From a checkpoint of a small multi-label image tagger: trained on photos of plants, animals and fungi (iNaturalist).
Rows from block 12, named by matrix and row number. Rows with one number belong to one channel. Each number is 128 + 24 x the weight over its row's rms, rounded and kept within 0 to 255. All counts start at 0. Numbers have three digits each. After the name is the row's rms in percent of the matrix's.
# convs0: first 3x3 conv (model.blocks.12.convs.0.weight, 384x384x3x3), inputs 84-95, a 3x3 kernel for each
# convs1: second 3x3 conv (model.blocks.12.convs.1.weight, 384x384x3x3, transposed), outputs 84-95, a 3x3 kernel for each
convs0.272 095:169150149107095087139159138094121106095110130112119135122155109138163143133152133125192152137178136164173118153167151141166157119151137155122138158117126152126126132154119150159129150160120162153140132119109108129134151169157140164156116137169121128138098114102166188153119150162121109154135140137137136114153132141133137122
convs1.272 088:132121137139134164114134163154143098183147123175135102149165119162156150134159122118145120073118152119141164125106090145127125136129125160161164132138133110127119117140105138142136124143111123131152095141162117156143106102118113106125135101131155147155132131121123122167141164128105147160108145143122146122160155146096106122
convs0.273 088:123121136116109115083115129104128109065064093109109129136126119143119104147137092111130112141146149102089114133153159129114125124133135126142132088077101152120112135121106152129113168149112135143137163158154124142096127124116144124109112104100126130158120121129115145158108119081137135106177137102142135093144125112155127117
convs1.273 090:129124120117131111106094112083109113116130145095107095120149174083109118083103102099136136133125158119098084149139142117113103160140132106128139136149149137153164095134179078096117070083085085138158102143157117141155102095124104097120163141149140166147140150152129121134076149183120148153106106090096152176071097118053085095
convs0.274 090:175143165116114143092135124109120112123133126158138148124139138113126098113132120110155146151133125097119115119132155133144155124132142137149146090097093104093110116132140121134097125138126102113124144154157166146165133143160170160163180162158159138145118137118125140105093089062170169142162165151127137150141133119115142137
convs1.274 091:116096116113102117105099107070095104075075084087084092114137145075103121085110140172146133128102079154121123126127137144154164114120129159155148100132137131157161079102123052075117063089133118096137097094123078075096092081117108111122137112129109097138110098135084094119139159147098139144126122125082100103063086098068080128
convs0.275 101:118119118144169129140123126100075078093087086113140133097112100117119133134138131137146146145119098144137095161150147156147142160158155138113113124116122075100145106119113099094136138151137133128128125139123083082091146145134157146129138134091134132115161176128160133112085133129075095127088130145133146115099103129120123128
convs1.275 099:156139142118112096155123113111123144141137128139130128185142129140068099109086131177162176133134185114103133146118103138114118164161175184157139153136090148149151164141120139093109110079133134098123130113133124107123160127140161122128154127139164154148142138109165100094173120048141117095116129154168148094137102100104090113
convs0.276 096:141143144137120134136120148109152109110124098134142142096105120103121090111107068106136092186179182136145155114122132127134150159162177130127131093104124122132128109103130126130104122110077085117130100134134136151159096103111066104105118150150122128109153162163156146144161162144113119119172159118141126140120094113129121129
convs1.276 097:085083089105130132109148129154152149156141147129129139145151149146150140159162133054061067143144146151133121149147148138134123110119118138141155094104127086089097162155147154149145166145142157165177176191168150153125104104115095091098096082098119103116108121117089145128115131114156131128168147136151157122162132154132137137
convs0.277 103:189152135097075124111125125098140095114129124125134127071093093117123115130113121140153149148167161148151161159161145154162156163165154132122145099114152103116136059071101142142110137123117159142116104107122127135134113139152134143139157142136166116116095085121141135120145174158109134117177160116106099130144131131132103128
convs1.277 093:113087094115085122113141151120124147154145166162148134141171172144156163157162127122122065079083091148156145135127119138131114118122131150147153108111128104101109136123156146162164154143129172122149148164156149150134133130157125121138144116132146123137153115113137158181071134139123161111119160147132146175150182174129109116
convs0.278 105:123108131139124121138139099138125144120113129087087119144134143137155153131105126146144132113097085123156115128136139131136146120132138144089102211164142184144134150151151125150137143132127143113112136129108125137112135117152113128157137150177108118122153167144149172126163163149116119129094116116154144154153144133161160159
convs1.278 116:133134162137133155147141147156156146159151144175170159127118118112114131120130140159125116093104123119140151105106118149155171134138146135142152125141149115118120151146142136135143116146144137122133135145156153162177128124118135123128161155160149141138149135149155134138111121106105140137126151142129155131131143144129150148
convs0.279 097:145118115110108082101110134092145116107124072141110133106115108121121115112125125128143146158162156148111111150159153127131126137138130153146152116114143138120127098113101141129120111103123169154135105119108126147120170169153122116120150141145141113100107116096091099119141145123116119066126121127114095100143121132103070119
convs1.279 093:153151115142109100106129138090087110117115133121100115126109123097082125089095088118120117117111134134122124132130134140135136156163167143114098134110091140115108111103110107084124099107093140130124139114117134137129125114112118101138130119134149141137174166142152129163111114156121144134129171194137110120128122141100105099
convs0.280 099:174143101104100134077104115115135117098145166119156148098097096090100097090093101143154150122127134120120118139150148131146153124135136145139151125120130086097143087082103102105095113096093146136124111122126139135134136141152160173169199178176160128100118104128103085084135144125126131141170163123120080118113090108108079107
convs1.280 089:134102102115077110086127152102105146101099137156137138122110141119103126145160151147127111116112116143117129135145145148145142139113120127124107082092111112111142133111158123099131150149157156101131114116124137110124139098103133094094146108107128090106121081113096122161116142156098125133129162178121129146097092111121123158
convs0.281 099:142123109127119118131133115079110119073121138101131154150142128157154126130135107147165153129150127105119101148161162132153167129154163150119116168148132139118146145137138165150107116149100137122111119120116119155116131113153109125150166163176125112099140142103155144116162161137123104120116133113158130143166120131116129131
convs1.281 093:128147170142135150146138145132138125154137129147136128135149140127131165131150171154145129093112129151162172133129124146143146155156163148151171127147151090091110139137127129134158099127149126129141128139140110103141122106116137117123170159150172139162147111132163138140086116097073142152122164149132146129137160182090124156
convs0.282 100:204150154138118101094123153123126102103105113144119135080125123133125130114129100135125108138159135103144124110125127108118131121121124169137098123096077110095115081112128136124124114138117174146157127104103108118093129165192129126159148135129188168138150163110131130121144131118114113112132183135114115137114102152132145143
convs1.282 110:060073122084104131074139137100150128133152144146145121096117103099117132126142146149148106134149109155163111133123124165154154135143156146142119121122141092096127117120110122121133134152152119108141127126163150143161122119158125128158141096132080089111106116131063130156116169144070131145117121151098145088105118092134133140
convs0.283 098:103114114154150134183163159162133151155112123163101103129136112147112092147105106114090103126078126117083122123105097121109103113107106184174154137152135143156124145156126137107088141107118104106130105137150129121114165155145159156142170165153121103121152121127159144158150176161126121121118121097147156141121126112148125133
convs1.283 096:134107108141111121131109107086079091083091092104101101083087078106125113121111097146158132135117120111110110163150140158143141181163160122143148121140153130118104076067058102097089112096081108124096082112098081083076106103102096095082122104095111095081112095091118103101134089109151089114162120118086079067110109108118100065
convs0.284 095:147126098134110109107117143124157125091116108101116112117132089091115102095126093081095086169163168139097092114132120143153129153167158145132147109106119119123164129141103110119114105125100152155105137151137127141139099109115089124126145157158129109097146124097124135147142116130092073087135162099165143132098086119115122098
convs1.284 088:086077071088123139115155163151149161178155161147119110110126122109123137125167122104078055155156157131118110129146143126127115122127140128126106130119107135120101131137118134130140131175155165169172157184173152153158112102105124091094133124115113086092091105134102114148088112113102108145123142157147159142155138179123170159
convs0.285 097:162159103155110114135119111112129150105131122106132119107175128128165116114143117073123109093116126129085105125160158122137136124129127146129119131125109103118144112183121141163110121126105164166130159157128130128099101121147117144159110121151127135119156133138157152124140150160138121159147117127125174131144160123113110124
convs1.285 087:150126095154145141155157180136119149134124147131135137116123081127136074123159070185155167155125148146117129105108108092101103109110122142119105133130115140115114124107074130112067124153090133129121118123131134136148123113091111094097131121128179166148185142149178132166113127139094143167110143159141109085140146103130170109
convs0.286 090:112101117133127134133130133123105107129110142128122130115108138145142157130159131163145148140120114148131132177160133170155135163139123087099135111122125113134132126110141151129157128157124104122130095112126086105144177162123185166132159130088129115109149126127136131126110120140131130171136133159116132125135131149119102133
convs1.286 087:127106106091109083126113107111087102128121110172152140154093095175091107157103124128133145097108137094100133140117103162135125166156135164134141143096107157118142165115098173103100152107143131086112081066086136114102122078094104077069121094077153125115123121077154133095161077073158083092155119153129119089152111097155129133
convs0.287 092:075115118067132176135139119121133130102110103092089118145119154134117122122142109113152103101113160115117148104120121115122118135127116121142143137124132164151122124108156139122116133126100171182112143123122149142157135141132126141131091111136101117136098133172130139142137158143142152134125131093123126144128123119136139095
convs1.287 112:165132120139108100122114112091103101102101095088096088088093117076078092096082056140130117150146115126107116110116115117119117147147144134129132163132130142154146086099127079085116108091070126134138110110134117125137105090101110118108125125131124109101114101087090092108146161160111137152093095105090108144064092100086069061
convs0.288 107:118107114101125149143157178142103129115122154095143170139148126114155154096160104132096112114109095124112133161163162120127123139140140147133164136155148161167143137151141122157159093162112167135141141111150092099170180176164163147127114131134097120128107145141143164170161129088123121120089148153121132141126143146109162113
convs1.288 102:185156134122123132102119134113122128127140124168168147122155113174139114141138171134132121123106111132142136086076091083080107122126142140148132081095100090082107126140121163137109138136157142108098106107108114140132113116114119112117117107121165141134133169156115123149181118118144093127119134156117156141171148097138134150
convs0.289 098:188145136123128132102106140136112081143135126147135160101100123123119104137151158110143154172195169079135130131139160132143163136143147114116127096096100136124114105112130128111095152159162136127171145154146165165179102098150123129144136121119172144137103106122136119118111095105185208162183205172107123145127086080133125142
convs1.289 101:094094120123112125092125136068106126092117142123128140102106132109122135141132131161141140157154143157137110126146157138147158116120151146149155111131133105124141095102114124131140149139152103111148093118139100133139111102149102111131142116151120108135113108132135146158165186123119162134105089093116138128143132125165147140
convs0.290 100:175119130139134112102134118131135130098125130128119128070107101116130123129106113081117113092122127099156128144115131111104140117123155169124103161126102184129104083113106124145123135119116081125141114095104108129129127129138140103111118105126137139118114154092105166084126152106133172115166204137104127131119123159132121116
convs1.290 120:078092114098130121114147137138167143166169150160162153125164160122140157167157160111118151124121117120105099139128154151148159140149154103132152082125149088103107153163151141148155170168158133117163147127176164129179124116147132132147144144149090111123104127136105124143121155161079111147108101116136158121144145135136147148
convs0.291 096:128126145132106127132168159101123098088118116126147135135092106132095142157203136147127135193178156079102116145148144155154151122144148101076126142093128157148152157127144130094145166206132121141146160165138142167157134143143119133132134142163086113117140142126163191157143134147140132132118143088143090121126072138184198137
convs1.291 088:117101096124143121139146122115134121152142139164142133088147151138123142150150149133128108157162168150127121130136139107110117091087088133135161139126121106100084096130137152128144104137168154158163124139158128141152110134171093110149099076094125116131102124129138135135104124132100143143105119129093151151161107126113155175
convs0.292 108:126119125123125126120105133109113113117124141091116106098136154127140133138140126119122117121127105114122142154139127137119112128115115118116133102136190115128139103136157106139131123141137116113115127102098105109110164140093161133092145164140146119107157140136115099131140176187085135136100118117103140172094152140134152127
convs1.292 112:175166139174175149121151143123131146120128163137164171135152165153160154181139127125128122137151149121140159131125130162152138163134117169168167171168165144124127140178175157186147167145128155162165172151163173177162167167185179169194182179186169168174159176177135168151101106125169141077154154117127169156149188135165139107
convs0.293 101:130098130109123136100106096094103097117102121122094132131097150126088106162189081118145117130143112109150127102126138125146166110132167102093133138108133148129150143103149130093096167190075182130118178138109168154135146146117135142112138152130118135121106144128097146099143129136126123145104125168126093150107078095157177078
convs1.293 106:133122079162128069136138117120136113132129122141126109107146166113143133147166121143190140094140128096120084085087109113108117114102091150145145159140116129121106099150156122145132123148100123136131117125141113130138165174177146150161149140145133119108163120100143146125133142166147146168112138108094169165116165142134159094
convs0.294 102:169141126146122123107084075114125111130147153145143143076106119124095073108114115120099125185177155176141098137128118144143130144149139127131136134145128104109100068102103108087084109106119140110103100115117115147134115093103108104122149138149166124120140110126105099090146152150115094100137126150085120121096097096106103115
convs1.294 096:144104083159114089111122139125117144128095142128103134138124128156136138193167154084100135152142159132111140134132128155146150088071071139123108112110103137130131156124112168148148198167155151158159140131118159142120168141127136103101117098096119115112154121116116132134124105105142111119148153166149147121158144139179143143
convs0.295 097:127121150127148155123105153144137129136120137121107136128121144111116085123131088105100119137142143085111143127135139134137144155147149183169171126116110135131120123130145111125102112136103120118154106109176118126160119141141128133116157153115144143125093121115101085131085088090114145153121151167129126149081105088088115095
convs1.295 091:144147130152144129107136128140119132129116124142133132127084103125093094140128151171143126128130123124140107104109114110116117102105117128143118110144122134163151116063088123089094141129166094094107134114122125136126113121119115122121141124138141128100139131115126164149174127101184139091146115100108068074098089082138127132
convs0.296 101:112127160119127122099123097113116127117131142153152150135118151121125100126136134171172162166151155086096104130137139147148148170178177105111143166145139145113102142126156113115081127142138156151158173161142125138128156143125162157133133146152095106126095132119126137115147125113124106132125124149165150179111099091117131112
convs1.296 096:146133121116115123109119121109131137104116127082074098113127144134139148124107104130117135141149149110114099110106108096087089122115117187166167164152148166163149090099110129123129101093096124138132107100096124122112133121104124122131115112129132137131126120125095100087105098101100135139103140150124128130165170154113097090
convs0.297 096:160126132079120117144168117113138125116139125123136129157130152128140136137197155147159161152156151135116056110117115119128126149152149105088122146116092152119083155138166124142133131203153178139118135130112108124136132142149108128134117138160128134144120148140133162119192171174153120164104132110176129151139140145155187148
convs1.297 087:116116128130119113118141147135169161131137143137133137145165137151139168135133136155146126118141146132133131144137127146147152149145138156151158151154140137144166128153141138127157095120130113097111095113161119157186155139124145133165141135162131131141139127131125114156091128114085161178042124171124179179129158164108105100
convs0.298 102:145089149114106160117154160112177149106149164125137160104092089094110123109108127141139157162159158133133098146153148139159163136151159152141138137120092115116139103096092110110110113113127153102139126129156139171192110137152093130159119127141127107130145120133161137141146129126166134141162130084101094096120107124098104131
convs1.298 096:122108097132096101100093139128124168121124169128130171177145098161150148168183169126139124101104129110109133107125127116132148085083100146131163111123163134120168183124108171129152172176181163124110117094111122085127152102094140084080143094088144134112130109122091091172159141112133126152145132167191181112165158160145172179
convs0.299 099:132127153096097125160151125115122139103128128146139125128125104113119098133119104146162136170167160167161153136129135130130138175180179107104140164154154163141120130139121113111106137123110194169130162116094136147147178175159174161159114135158106112128089097104131117098152152132099101127074090142124136132139119106148137109
convs1.299 096:143165123081114121104121134080098099081095086086093091090118135100113130094095094121123128081111117102102083117126120102097092102097099184166175178162157152147134073083111098098111098112114116122108077090094107116111116109101114119146114123146126136121086107108082099115144110109101121109078092088091090114127123116097111110
convs0.300 093:179173156109148165104146133128087090106110116131145155157166157140120087098113119103109114121130114121165175099102125126130139128136138085088077081076073118123123152171168141116095111108110140152123143147142146131156118133159145137131128126124169159137110161146125135109146113052193171149170142113168174159161111078127122107
convs1.300 093:096101122093092121097105127111123117149136119148135115132127131119101126061117140178162153154120081144119094143146147134146159116126137145119097103126140111136134122116137124107132074107128147136161097110129141160163122121150120147153131129154091091113089104126090101119126161165094128138109130150108117137090090118056110142
convs0.301 095:129117150127092138130158163125123128113115137116105126159132108128152153153160058123147107165169131139118069163170183151157170163163178116109151150129138191169142167140115120141154144156068182159154176131121145137145151130137130125130145174187074122138116136142131173163162170113139161120119168136144118103129139156174159066
convs1.301 085:172167144166122112140096118126135162095122154122144171121158146154155125135148144107092118093087086114110091106105111131115123098086089131147161094107119042054080130147170145157138131152151162152149129113121101127109117126140109119123135117106151156132129131111119110113161160121142140123135132118115170184171180139158169149
convs0.302 096:157105123114090119167159147129140124143149127168135128114107126144124114091083076088083100119123131126109106171175188143150166151157172121117132139129128163156124122103105134112092101105074152132151144107094123108122170149176172150161128131144148126156115106136192196153116121095147142128137156120147125111140105097125136098
convs1.302 092:072117166064093141118112113140132118136123122132129138146147132139151147164177137128133107103097090107096074127117109149131132165169189140145148086099112058072089162154152150153165158191160151150159103125134121135120127110111108104110140122092111129115091110122107118131127171159106152155123141127164170173149167173152203184
convs0.303 095:094126141144130134116084129154131098149128119147136110130090117116106087135188120122135104204207187109131140135141138144145141150152149102114136125107118138127138138116137125112106139183127143157162170169140183168148143133147108115120131135124092116117123116132115086133096120125118161169139155137133119149097097093123168120
convs1.303 096:097092099078126135111128113124128130116120126117115116110134122118101096108113100114122131151148152132122112153158159151146143114110112115120125123130130145166175108122109100089086107109104112127139104107114104113097113119124103098106129119133118105098099112103120133119146142135150126105147121084132159121114088089108112112
convs0.304 100:166182196093119126099111132097104098137143156123132120106136140131130107134116133123139121140163147137163143125125124129121114115119114119103098149121111147135113110135137125129105115106127080130163093083065140147130119088081127143118154155145154148159075119114070084103166183169145146123162148131144167158128132141128106114
convs1.304 114:152143121115116120125133130118122129109100096094093101099091102109113129074081095154151141158152147136123121145138134162158150139136128102111109098115130135138124096090104101110123089083096115112122115109103061076089130130132121119102104094093127122109110096088095118132101094077151132136188160139095093109121121117081082096
convs0.305 099:122120106115099128126141154112125127119100132139137162144127153141127128134148102115123134119108103142099114139157163131152163121136150123116137126130130146145144155125152139121115132147098132133139133142144129131129137112131121111126168157183096105108132107137140138144138134120149125125152129118157109125161124114165162105
convs1.305 091:113110158130112152133151154138130106142130114155145142123159160097115149123141161139139113129112086144116123124129131158164174121116119137146152102122126088083088137163161109129157125154178130124136107135141109122136118115126115124112138133120116096131129100135116123120114157156078143164139167170129173170091150172124148177
convs0.306 102:120125122134104129130112175093109124107097122136137181123131126109103113116115095095089092164129148145108131122136136140138135135122119114122153103096105159151137137124117124108109110126094149136124130134125154142128107106153119115121154169173097119126111119129146144186120104087160163141160159142166146134111089093110122085
convs1.306 091:087079120132106123160156159117119118108099111115099110151137130123126118097159148120134100113113099123116112142150150143148149113109107151142149118125122095099110127119129113130135126173173146145146128159156115131124128128138113103098119101099122107112142114115148151148132163165147178173136168179126128140138126144162196175
convs0.307 087:100105118084133136145162136093142160080112148090121145141085125155127110153135082150159126098098131146147178140138136119114132138138150125138172145136139163150126139092134152128103155135064182168153129142116101131140151150159147151158074102157086113118109152135121160135149155156155133139162139120131095141151120087149155103
convs1.307 088:223169133185158126172135137118127135108128133105119128127145172140127138147115097178191165122145132138136113123128130119122120127128124186157167180140150162150140113143172131129146131122114138150130141162126151168142159134121145158150155171154172142135167152139165144172124155177093165145070132114122158185132137139127109100
convs0.308 098:115136162109099144155142175081122148112110130161141170120165158121105080089111063144158151140122120127101140152150151173165165171171162135118135155126096175135084122159146118118083084131079164122122102125131108128137153133133121111112127150160104128136139128155152153181141159129132175160108106114126149146116084081108145095
convs1.308 092:121120151129086111134109112136151123130128129124137141150138123127120118184172117107122096095107082130133125129117103123110113102094094126140158117112128086073080146138129147141129202196154182162122162136117159156142145137132130114120136118108128122116135108091129131124141144148159153155154168160110144140139163160214203160
convs0.309 102:084132122106111132131129138127102120122113116162146115120137117103118126108137150087077093133121112137115119148134153130126122138133131129135130104119110110131141130135119098137138120154159130141141116148171117154168148136142157133125172161160119155135129084120157127136123117104114124122142164179120145139088119136082131136
convs1.309 094:124134121140121132158151128129129137121135133117118126175162142143101092125101100141132169114113162084095089189172146161139137182162172124130124098108106140150147147118106125099083133103083155115077168134107178139097121107112118107109151136150123124110148141127171162126158121089129110114078091105141122105139101066135122110
convs0.310 097:133128121117131135138140159119114145140109136145113124090106078096083084109091067097089105169168168147106126158131102144125100132125109151160160104135124141169152077104090089088087094097077111136102109132169144171160188184150173165151177165143131137126124094108144131161101120120095112133102099114065112102084124107084121089
convs1.310 089:119107101139119099137163139117128143095129131118126134170124108168128110179133124105143156128141132114115109127145146133149159144145150128134139094113127103111118160112099149138113182154120129127092130147143130133131117110106110103095081094086142138108154134116169166139120107091105108106109091119153107116142140097187123099
convs0.311 105:145179150123141118158121125152168122166156132173139125132177156174139042110120068061081083135160149131144180134138129137132123136125126134141105102118116116131106130174151171145066102113087102138175108130148136130134147134120146115112139147135128125114132130134126123113152164140140139131143139145128182167129149071112141116
convs1.311 096:149173179166163162146162156146133110139102088139107099147144130094102118166161119123128093124119086137111110142135125149130116095069058145175158124146136112143123141133123118109121186158137177170146150160129165171140171185180140138138117123107137168187143135133137147142089101115164153113156145098089098117087108149172171153
convs0.312 094:114124109117150132134127149156119132150115134147126126117095091136112092073095072108087112121104136124095136160144128140120114137121117150174160127163145160176158105092087132111096075094090109110106097113145130150144169151169154140139122114107118122132111130122140127155102105095109128120105105120092128087128144123126131107
convs1.312 083:143124146175129116193155154147135130144137116161146117176155131136147125131104116116144120101106070103115077119128123125133133164148156159160159129132133124113097179131111143129105152116101100102067106122116111138152144148142140133132106114112155149130156141130164135110149120118115106106126110077169113105137124100140105077
convs0.313 098:152131093127105122137149151100102090103125138137138157084101107129152128135142123151153145137130132149128124155162162144159166122141147130131132155145108137141133089095105127144116129140112137125137105106096143138117101095130093104114153144160153129122123111115151152131110125094122112111127135115115102101151118130110131100
convs1.313 097:092105134087081125075121139120125131127128140150152167111123126136143167136162182140126118105085079131125128123134133149150155108102101143150165109133145099103113121116125129151178145162183136123132101135136121142149151132138129118109138108099111080091107072099113128133136140136092126156103132158092122113125148157135137168
convs0.314 093:135137134135110129165168146084134139117141126162145144096147121121102089150133117137151131106105094154140141147147149146146143103109119114123134134134098133107088115164130103095085135123103127124129086139135095142129115110133100120122115142146143139141136134156159168146112129115134166104119122111117150136113098067121132124
convs1.314 096:057072112096097140099110140133125101131102118130115144142131134134165159191190154097102105122109084151138122122128126151134124104094089096134132077094099105116117167150132173171171218211198169154150155160141128141147127118126092093081089080055086101089109090086092096116124140142149170170133155144144159140151167190204195194
convs0.315 093:145135108082107113080131121117134145111098150084079140150141104145143110133128096131146158109117131121132144131151163134141152140151156108082089107086126151151157159135110144153118133128101144172179087140162113158166100112127105141128120152148138133147115117135072103116149133110163146162218155167137148131147167129133108089
convs1.315 108:138091085136111092145127106118115132127118130112107109085109095112109120116103108141138154116107123145128125125122131130127119144120108118112120136149143146164165083115099119111109124107111113103120128132119121119099127127131114115137124123147119114113130109093133112116051135166058122147114102107097115105114122101118102090
convs0.316 099:108120142127097138141120176089115154115101127167111132123124180134139079131109048118116107144127120143115133156157160149137138164157166115111132134136117174165106124130171128133084121114066152129117097102101109111144156136129117114104136160166091124127130124156149151195146157133126152150142150131128131175128127088151133096
convs1.316 091:137136157140105136134132137136136119132124120137137140156147137135129119202169145147137110106105086117110080112100103117108112078067087137152159105120136065063081147129139140142128212179161196172146163155147156172147145148146121126121123113094146136131148125113141161137143151140157159153151149161116142161140159149219182157
convs0.317 091:177156152155121127143141164110144099115143103151149148132115151119131123107119088123124138105101114062059089151151159144146154153159160153158150116119122093086116120092121111105107111123093134143172153172156129147127145141163131152156132118120171148169166135151176173166076066060156162111156179130137121125137126113103120101
convs1.317 094:061087150078104150067092124106107113114100116125109130140150129123151164152161145125113106099098081155140130117115117153154156132137145108114124070097109090102111152164139152156175152160155112130156105133141097103110100092110082057050109063056075084109062075112056069107158189151140162148153125100159187139158182181159163176
convs0.318 101:169127157102107131100167161101120110111125123148161143096125096129126131113122154129107123114088115104095100139144139134143140134142145143155124115116107095100138094116093136129122106125147139111180127119148140152156124149166126125136161135134169114133129127125139148138109123123148140091196169105134112123138102137099126146
convs1.318 112:074085111078105147061093144106098112118120146127131147131146102125144148138151142158178122116094098127117095106109119144136143115113131163135123122130143103112159134119115133130163151157169101101102102125121104096139131121142127101109137097092086097102093093123059084148149163132144133141137117123127152100129129144119118150
convs0.319 099:087112120111083101134111137131100115124104122169142129112113125090149172096136149076081087122128140139093115160149166132123120127133139128126101103130110107124129116113129081151179109147153117146163114136158126146162133130130142125114156146132127134133137067086154106139113093123119125134155134130115110155090164180090150130
convs1.319 094:119125132126107123161138126133113111142132113116113104170160151156101081138085083159138157107122151124103119161149130154146145198192192121143141099111116149154163146125116141095071156109089140108080169148119176135106108092097120103101147132132118131140139143130164140104149136131149123132117110099157144128144096049142120092
convs0.320 091:135111179126102138141144150114124137120123159156118168115154176157132110140140110138152118132142114115130131116129120134146141138156145108077093156134109173151123121157158162139109131141108168112172136114143110149153121125150109115134114144161128127155141163151136174137138159136137137167137140177140151153138083082143139108
convs1.320 093:090130145100113126104125166143160117151153112169157101139148162104139154127154136135154099111156105121146103097087098121105116109096096127138167099119137097106112138138171098137164115160150180182183131160161119165175142161185139147175175170174122154122113134112116151164157177166122138153111135161104125163102161175136171152
convs0.321 097:170178153123137151134119116131166128135176151122145135053158188151148099142128059102121086119144129112121131152154142163144139165143141118125136102111125105121108054163182147155108138122090120126191126127154138137117120130141128134117141174155152178119116144161114110114108171139092121123101085123062158174121168105137146086
convs1.321 086:103136124131114114113132128120101100095073083110099096141143148128152128192152110114101105123125118130117106108089088141112101089052037094121112090109082092121113143154149134158136208162126138171163140132145143141147129153155094103122105103099098126136130139137116142148128137135182166158175156122145155150129165143218172123
convs0.322 095:174135136137101123108135130119122097142127139161147152102123134098116091107111093103108124159144149126113125126137138129140143115128136134132124141133110113114111097124137084116080099106096121105142094100128121119124091091124080103123130126143169135147140117143123128103132120125124108114136138120122131150111126088114150113
convs1.322 097:092090115114105137077121145144147120148137120166148135144149135130153159152168173114108087127121084115134109121133127143138141087088098123129133097121121097108118170154135151156172169173175148155157108146156122147171139136136118117121122103103091086088121105122090117142155181134122173169138146150140169115135168169156160176
convs0.323 113:145143133163144117117117080120137118125114115094096095166157116102122119118163171100118110114106122132121075117128128106113121093093099161140129137116104090103124168157105117119097114163161156151153160154153093133120117116124102128133122114134130137154187168124118134115174177159106075095109136116170158104109112120131158173
convs1.323 106:119167171136178195157152175132121131122109127145127130130104101131118122122168168150108103171172155092113126129135133109106120127134149126122126157152135161151150125094092145131129108158175106108113119149163149157157141143144155152165161153164138161155132149172144138160140107081125129133137154160151118100136148150112177173
convs0.324 098:127117151097118130163160145117114114108113118141137138145113110133128104129132127139153130167158153153145135139128127133121129176180179110089133164143140170145126145127124126122098133137135186153133157130093132136132178175156171162156123142155105107123079120109141133122160150124110086117067080148140136118142122096144137123
convs1.324 092:130159115097121123100112127091111109088113110086100108092127143094124150095105101121122137093120130088096081090090094089084082097093095200187199172162170149147131082079113094109124098116119117129112073077096111123117114109098105109137109121149108127107092117112076085111149120115098122121086098099098103125117135120107120114
convs0.325 097:118103134100087124158181188060108122090118142149137167109130113150142116115147090133149133157150118154138120183192186168185187165166170118130141154140118163148141117122104147125104111142081159114123120121129130137177151156127126139121141158157108087121142094127175172171122110081163169140098135125126124109132121115129144112
convs1.325 089:140141129134097098142113118124144157116125168124149191149160141133137135107151165139125136097101144103097121091080093130116131099091117169160173115116134064051093148149146147155148143173176202173129160146119139130113157131142134104092146113099146130116129101100130119120180153153152152146127150166120155150152164139160168153
convs0.326 101:154139107123108126086089125154117122136128137167139144110112120110110123125134146131143145159168161124123136128142151130142149110124128153160158115117117099118132104108123106117113120143145121123117138134143153144160110124150128132154186168167153137108118117112099097098121083094161124128166180156121121127112110131100129143
convs1.326 096:123089117118094127073134140115122118100099101126107106129161149110128121102139177161156144126109089143115105131131132154162168110105115133129119083099100103127132122132133102111138116137178131109132091120125093108121133135154120126120138117112114078101100078108073122129114142134062106141100122171116139117071099118104117170
convs0.327 100:157155163132139122112165101097095100080091105122112131095099117133133127131124141103117094082091118109136131084090097115115117128128132127130117140115080128111098099106129125131131138131166118117141147135129152140117142130160148119131152123118149145129143144109156174085112101078154138103168152115131115146167139120154129147
convs1.327 137:081099141091120129108136133104133121140149141153151146116132138116119140139138138167139133127136105128138115130118115141133132128132131150153145098135148097120131138151153131124149135122139131125155109122147130131148136130154124125145148135156090098124099115125096127138133153134087130138116124118124177144125137130117103127
convs0.328 096:175152142124081090136166117097111129086121143103123137150138107116144124149141114106139119100112109095107095133134112126121103142145132138105125192157134149122128150141114124127105160152108146141131137126101120151129154122134103131137128129158148143141129119102135165118147172158112099149117144121164125119148134127150143120
convs1.328 105:095100123104139157118142153113133117137146135150152142120101106148131147127155162138112093101119115167161116122133135142138150124125140161160171154157158141140143127116120151139154114144159130131148129141178127135162140145152137131162152130154105109109118129130132147149133137089096137153088123129116139122117137139109122145
convs0.329 099:138151150132130104117121116103122117092105128133134136131138094135120145123089122090083085153139136130124148093106114094092106130131139138135127122124111134134149145144095137106136121098125102105098077115131119135135114109137091093121145145147120128119128126127101105114174142148094073076125135130184184152128094128139109145
convs1.329 115:138131130170168166134130120154150143174168160102085097140134150115114121105123129100117108148156161149152148144146147130128120136140129096100108114119128089085079134132135116114126121143151125128134158153141105099131124114110145144137147145128157146135164166147129130118081108104152139148190169163134137136112109144118133154
convs0.330 098:113143151120103140133130155087122113108139144121137161146150155118109121117115078097136119157172142134108129156160166141149156169154164161149147120096100127139143140155157128117123113113085140113133120140168145153164121134125113135120113126114105143135128102131142141169071114093132174155139160158152163170122115124122132102
convs1.330 095:163169132140127105149140118109128158107129157130157170117106101169118081184152147162130132119123147139113133113111127117106133091093141158167155127120113082097121129121111174139102198165161165137120178145099199156107151151154132114094136104098160153136131118098152167146187153088180146078146156145120134100167129063207167134
convs0.331 100:129133168099103113108122127082087120114109121142139135159169183126131142132116096110121150089087105107151187139141149148147149161157148105098120085069088140120107145166183133127145142130106163144151152125138139136145135134151176163150177175157129150162094131115094120120132139105174175163175175177156172180117112115123111104
convs1.331 089:117138133113149163130143168105135133116132137121125131102086121142113106177161148181186162120132122117132106171173167150148144129129146107113126111129134136165169087054119136110118172160153134096120122100127150135134115112120127121123154138151144132117138152152131161167145118118132106111127108119055064128129117114191181160
convs0.332 095:135140183099138149106142121111151138123137128159101110095129123120115103104146077120073102124112115156135160124115121102097104108101102113121119112116102093101151117148130131119104109142092137081053095089133104144153139127103152100110144108118118125168102098114105141134122080102136153164118156183125151131121119107115162133
convs1.332 105:128150138140177154138134152125127142122109164113132185137141108133145107138119145148149157139108146113083137102108067117111070115106090129133132103098137087101147141142147149160153142147157171150128161140142129124151174181192158136146161135138118145151112138129137138156170155135152163153127184190107109138139159154155168130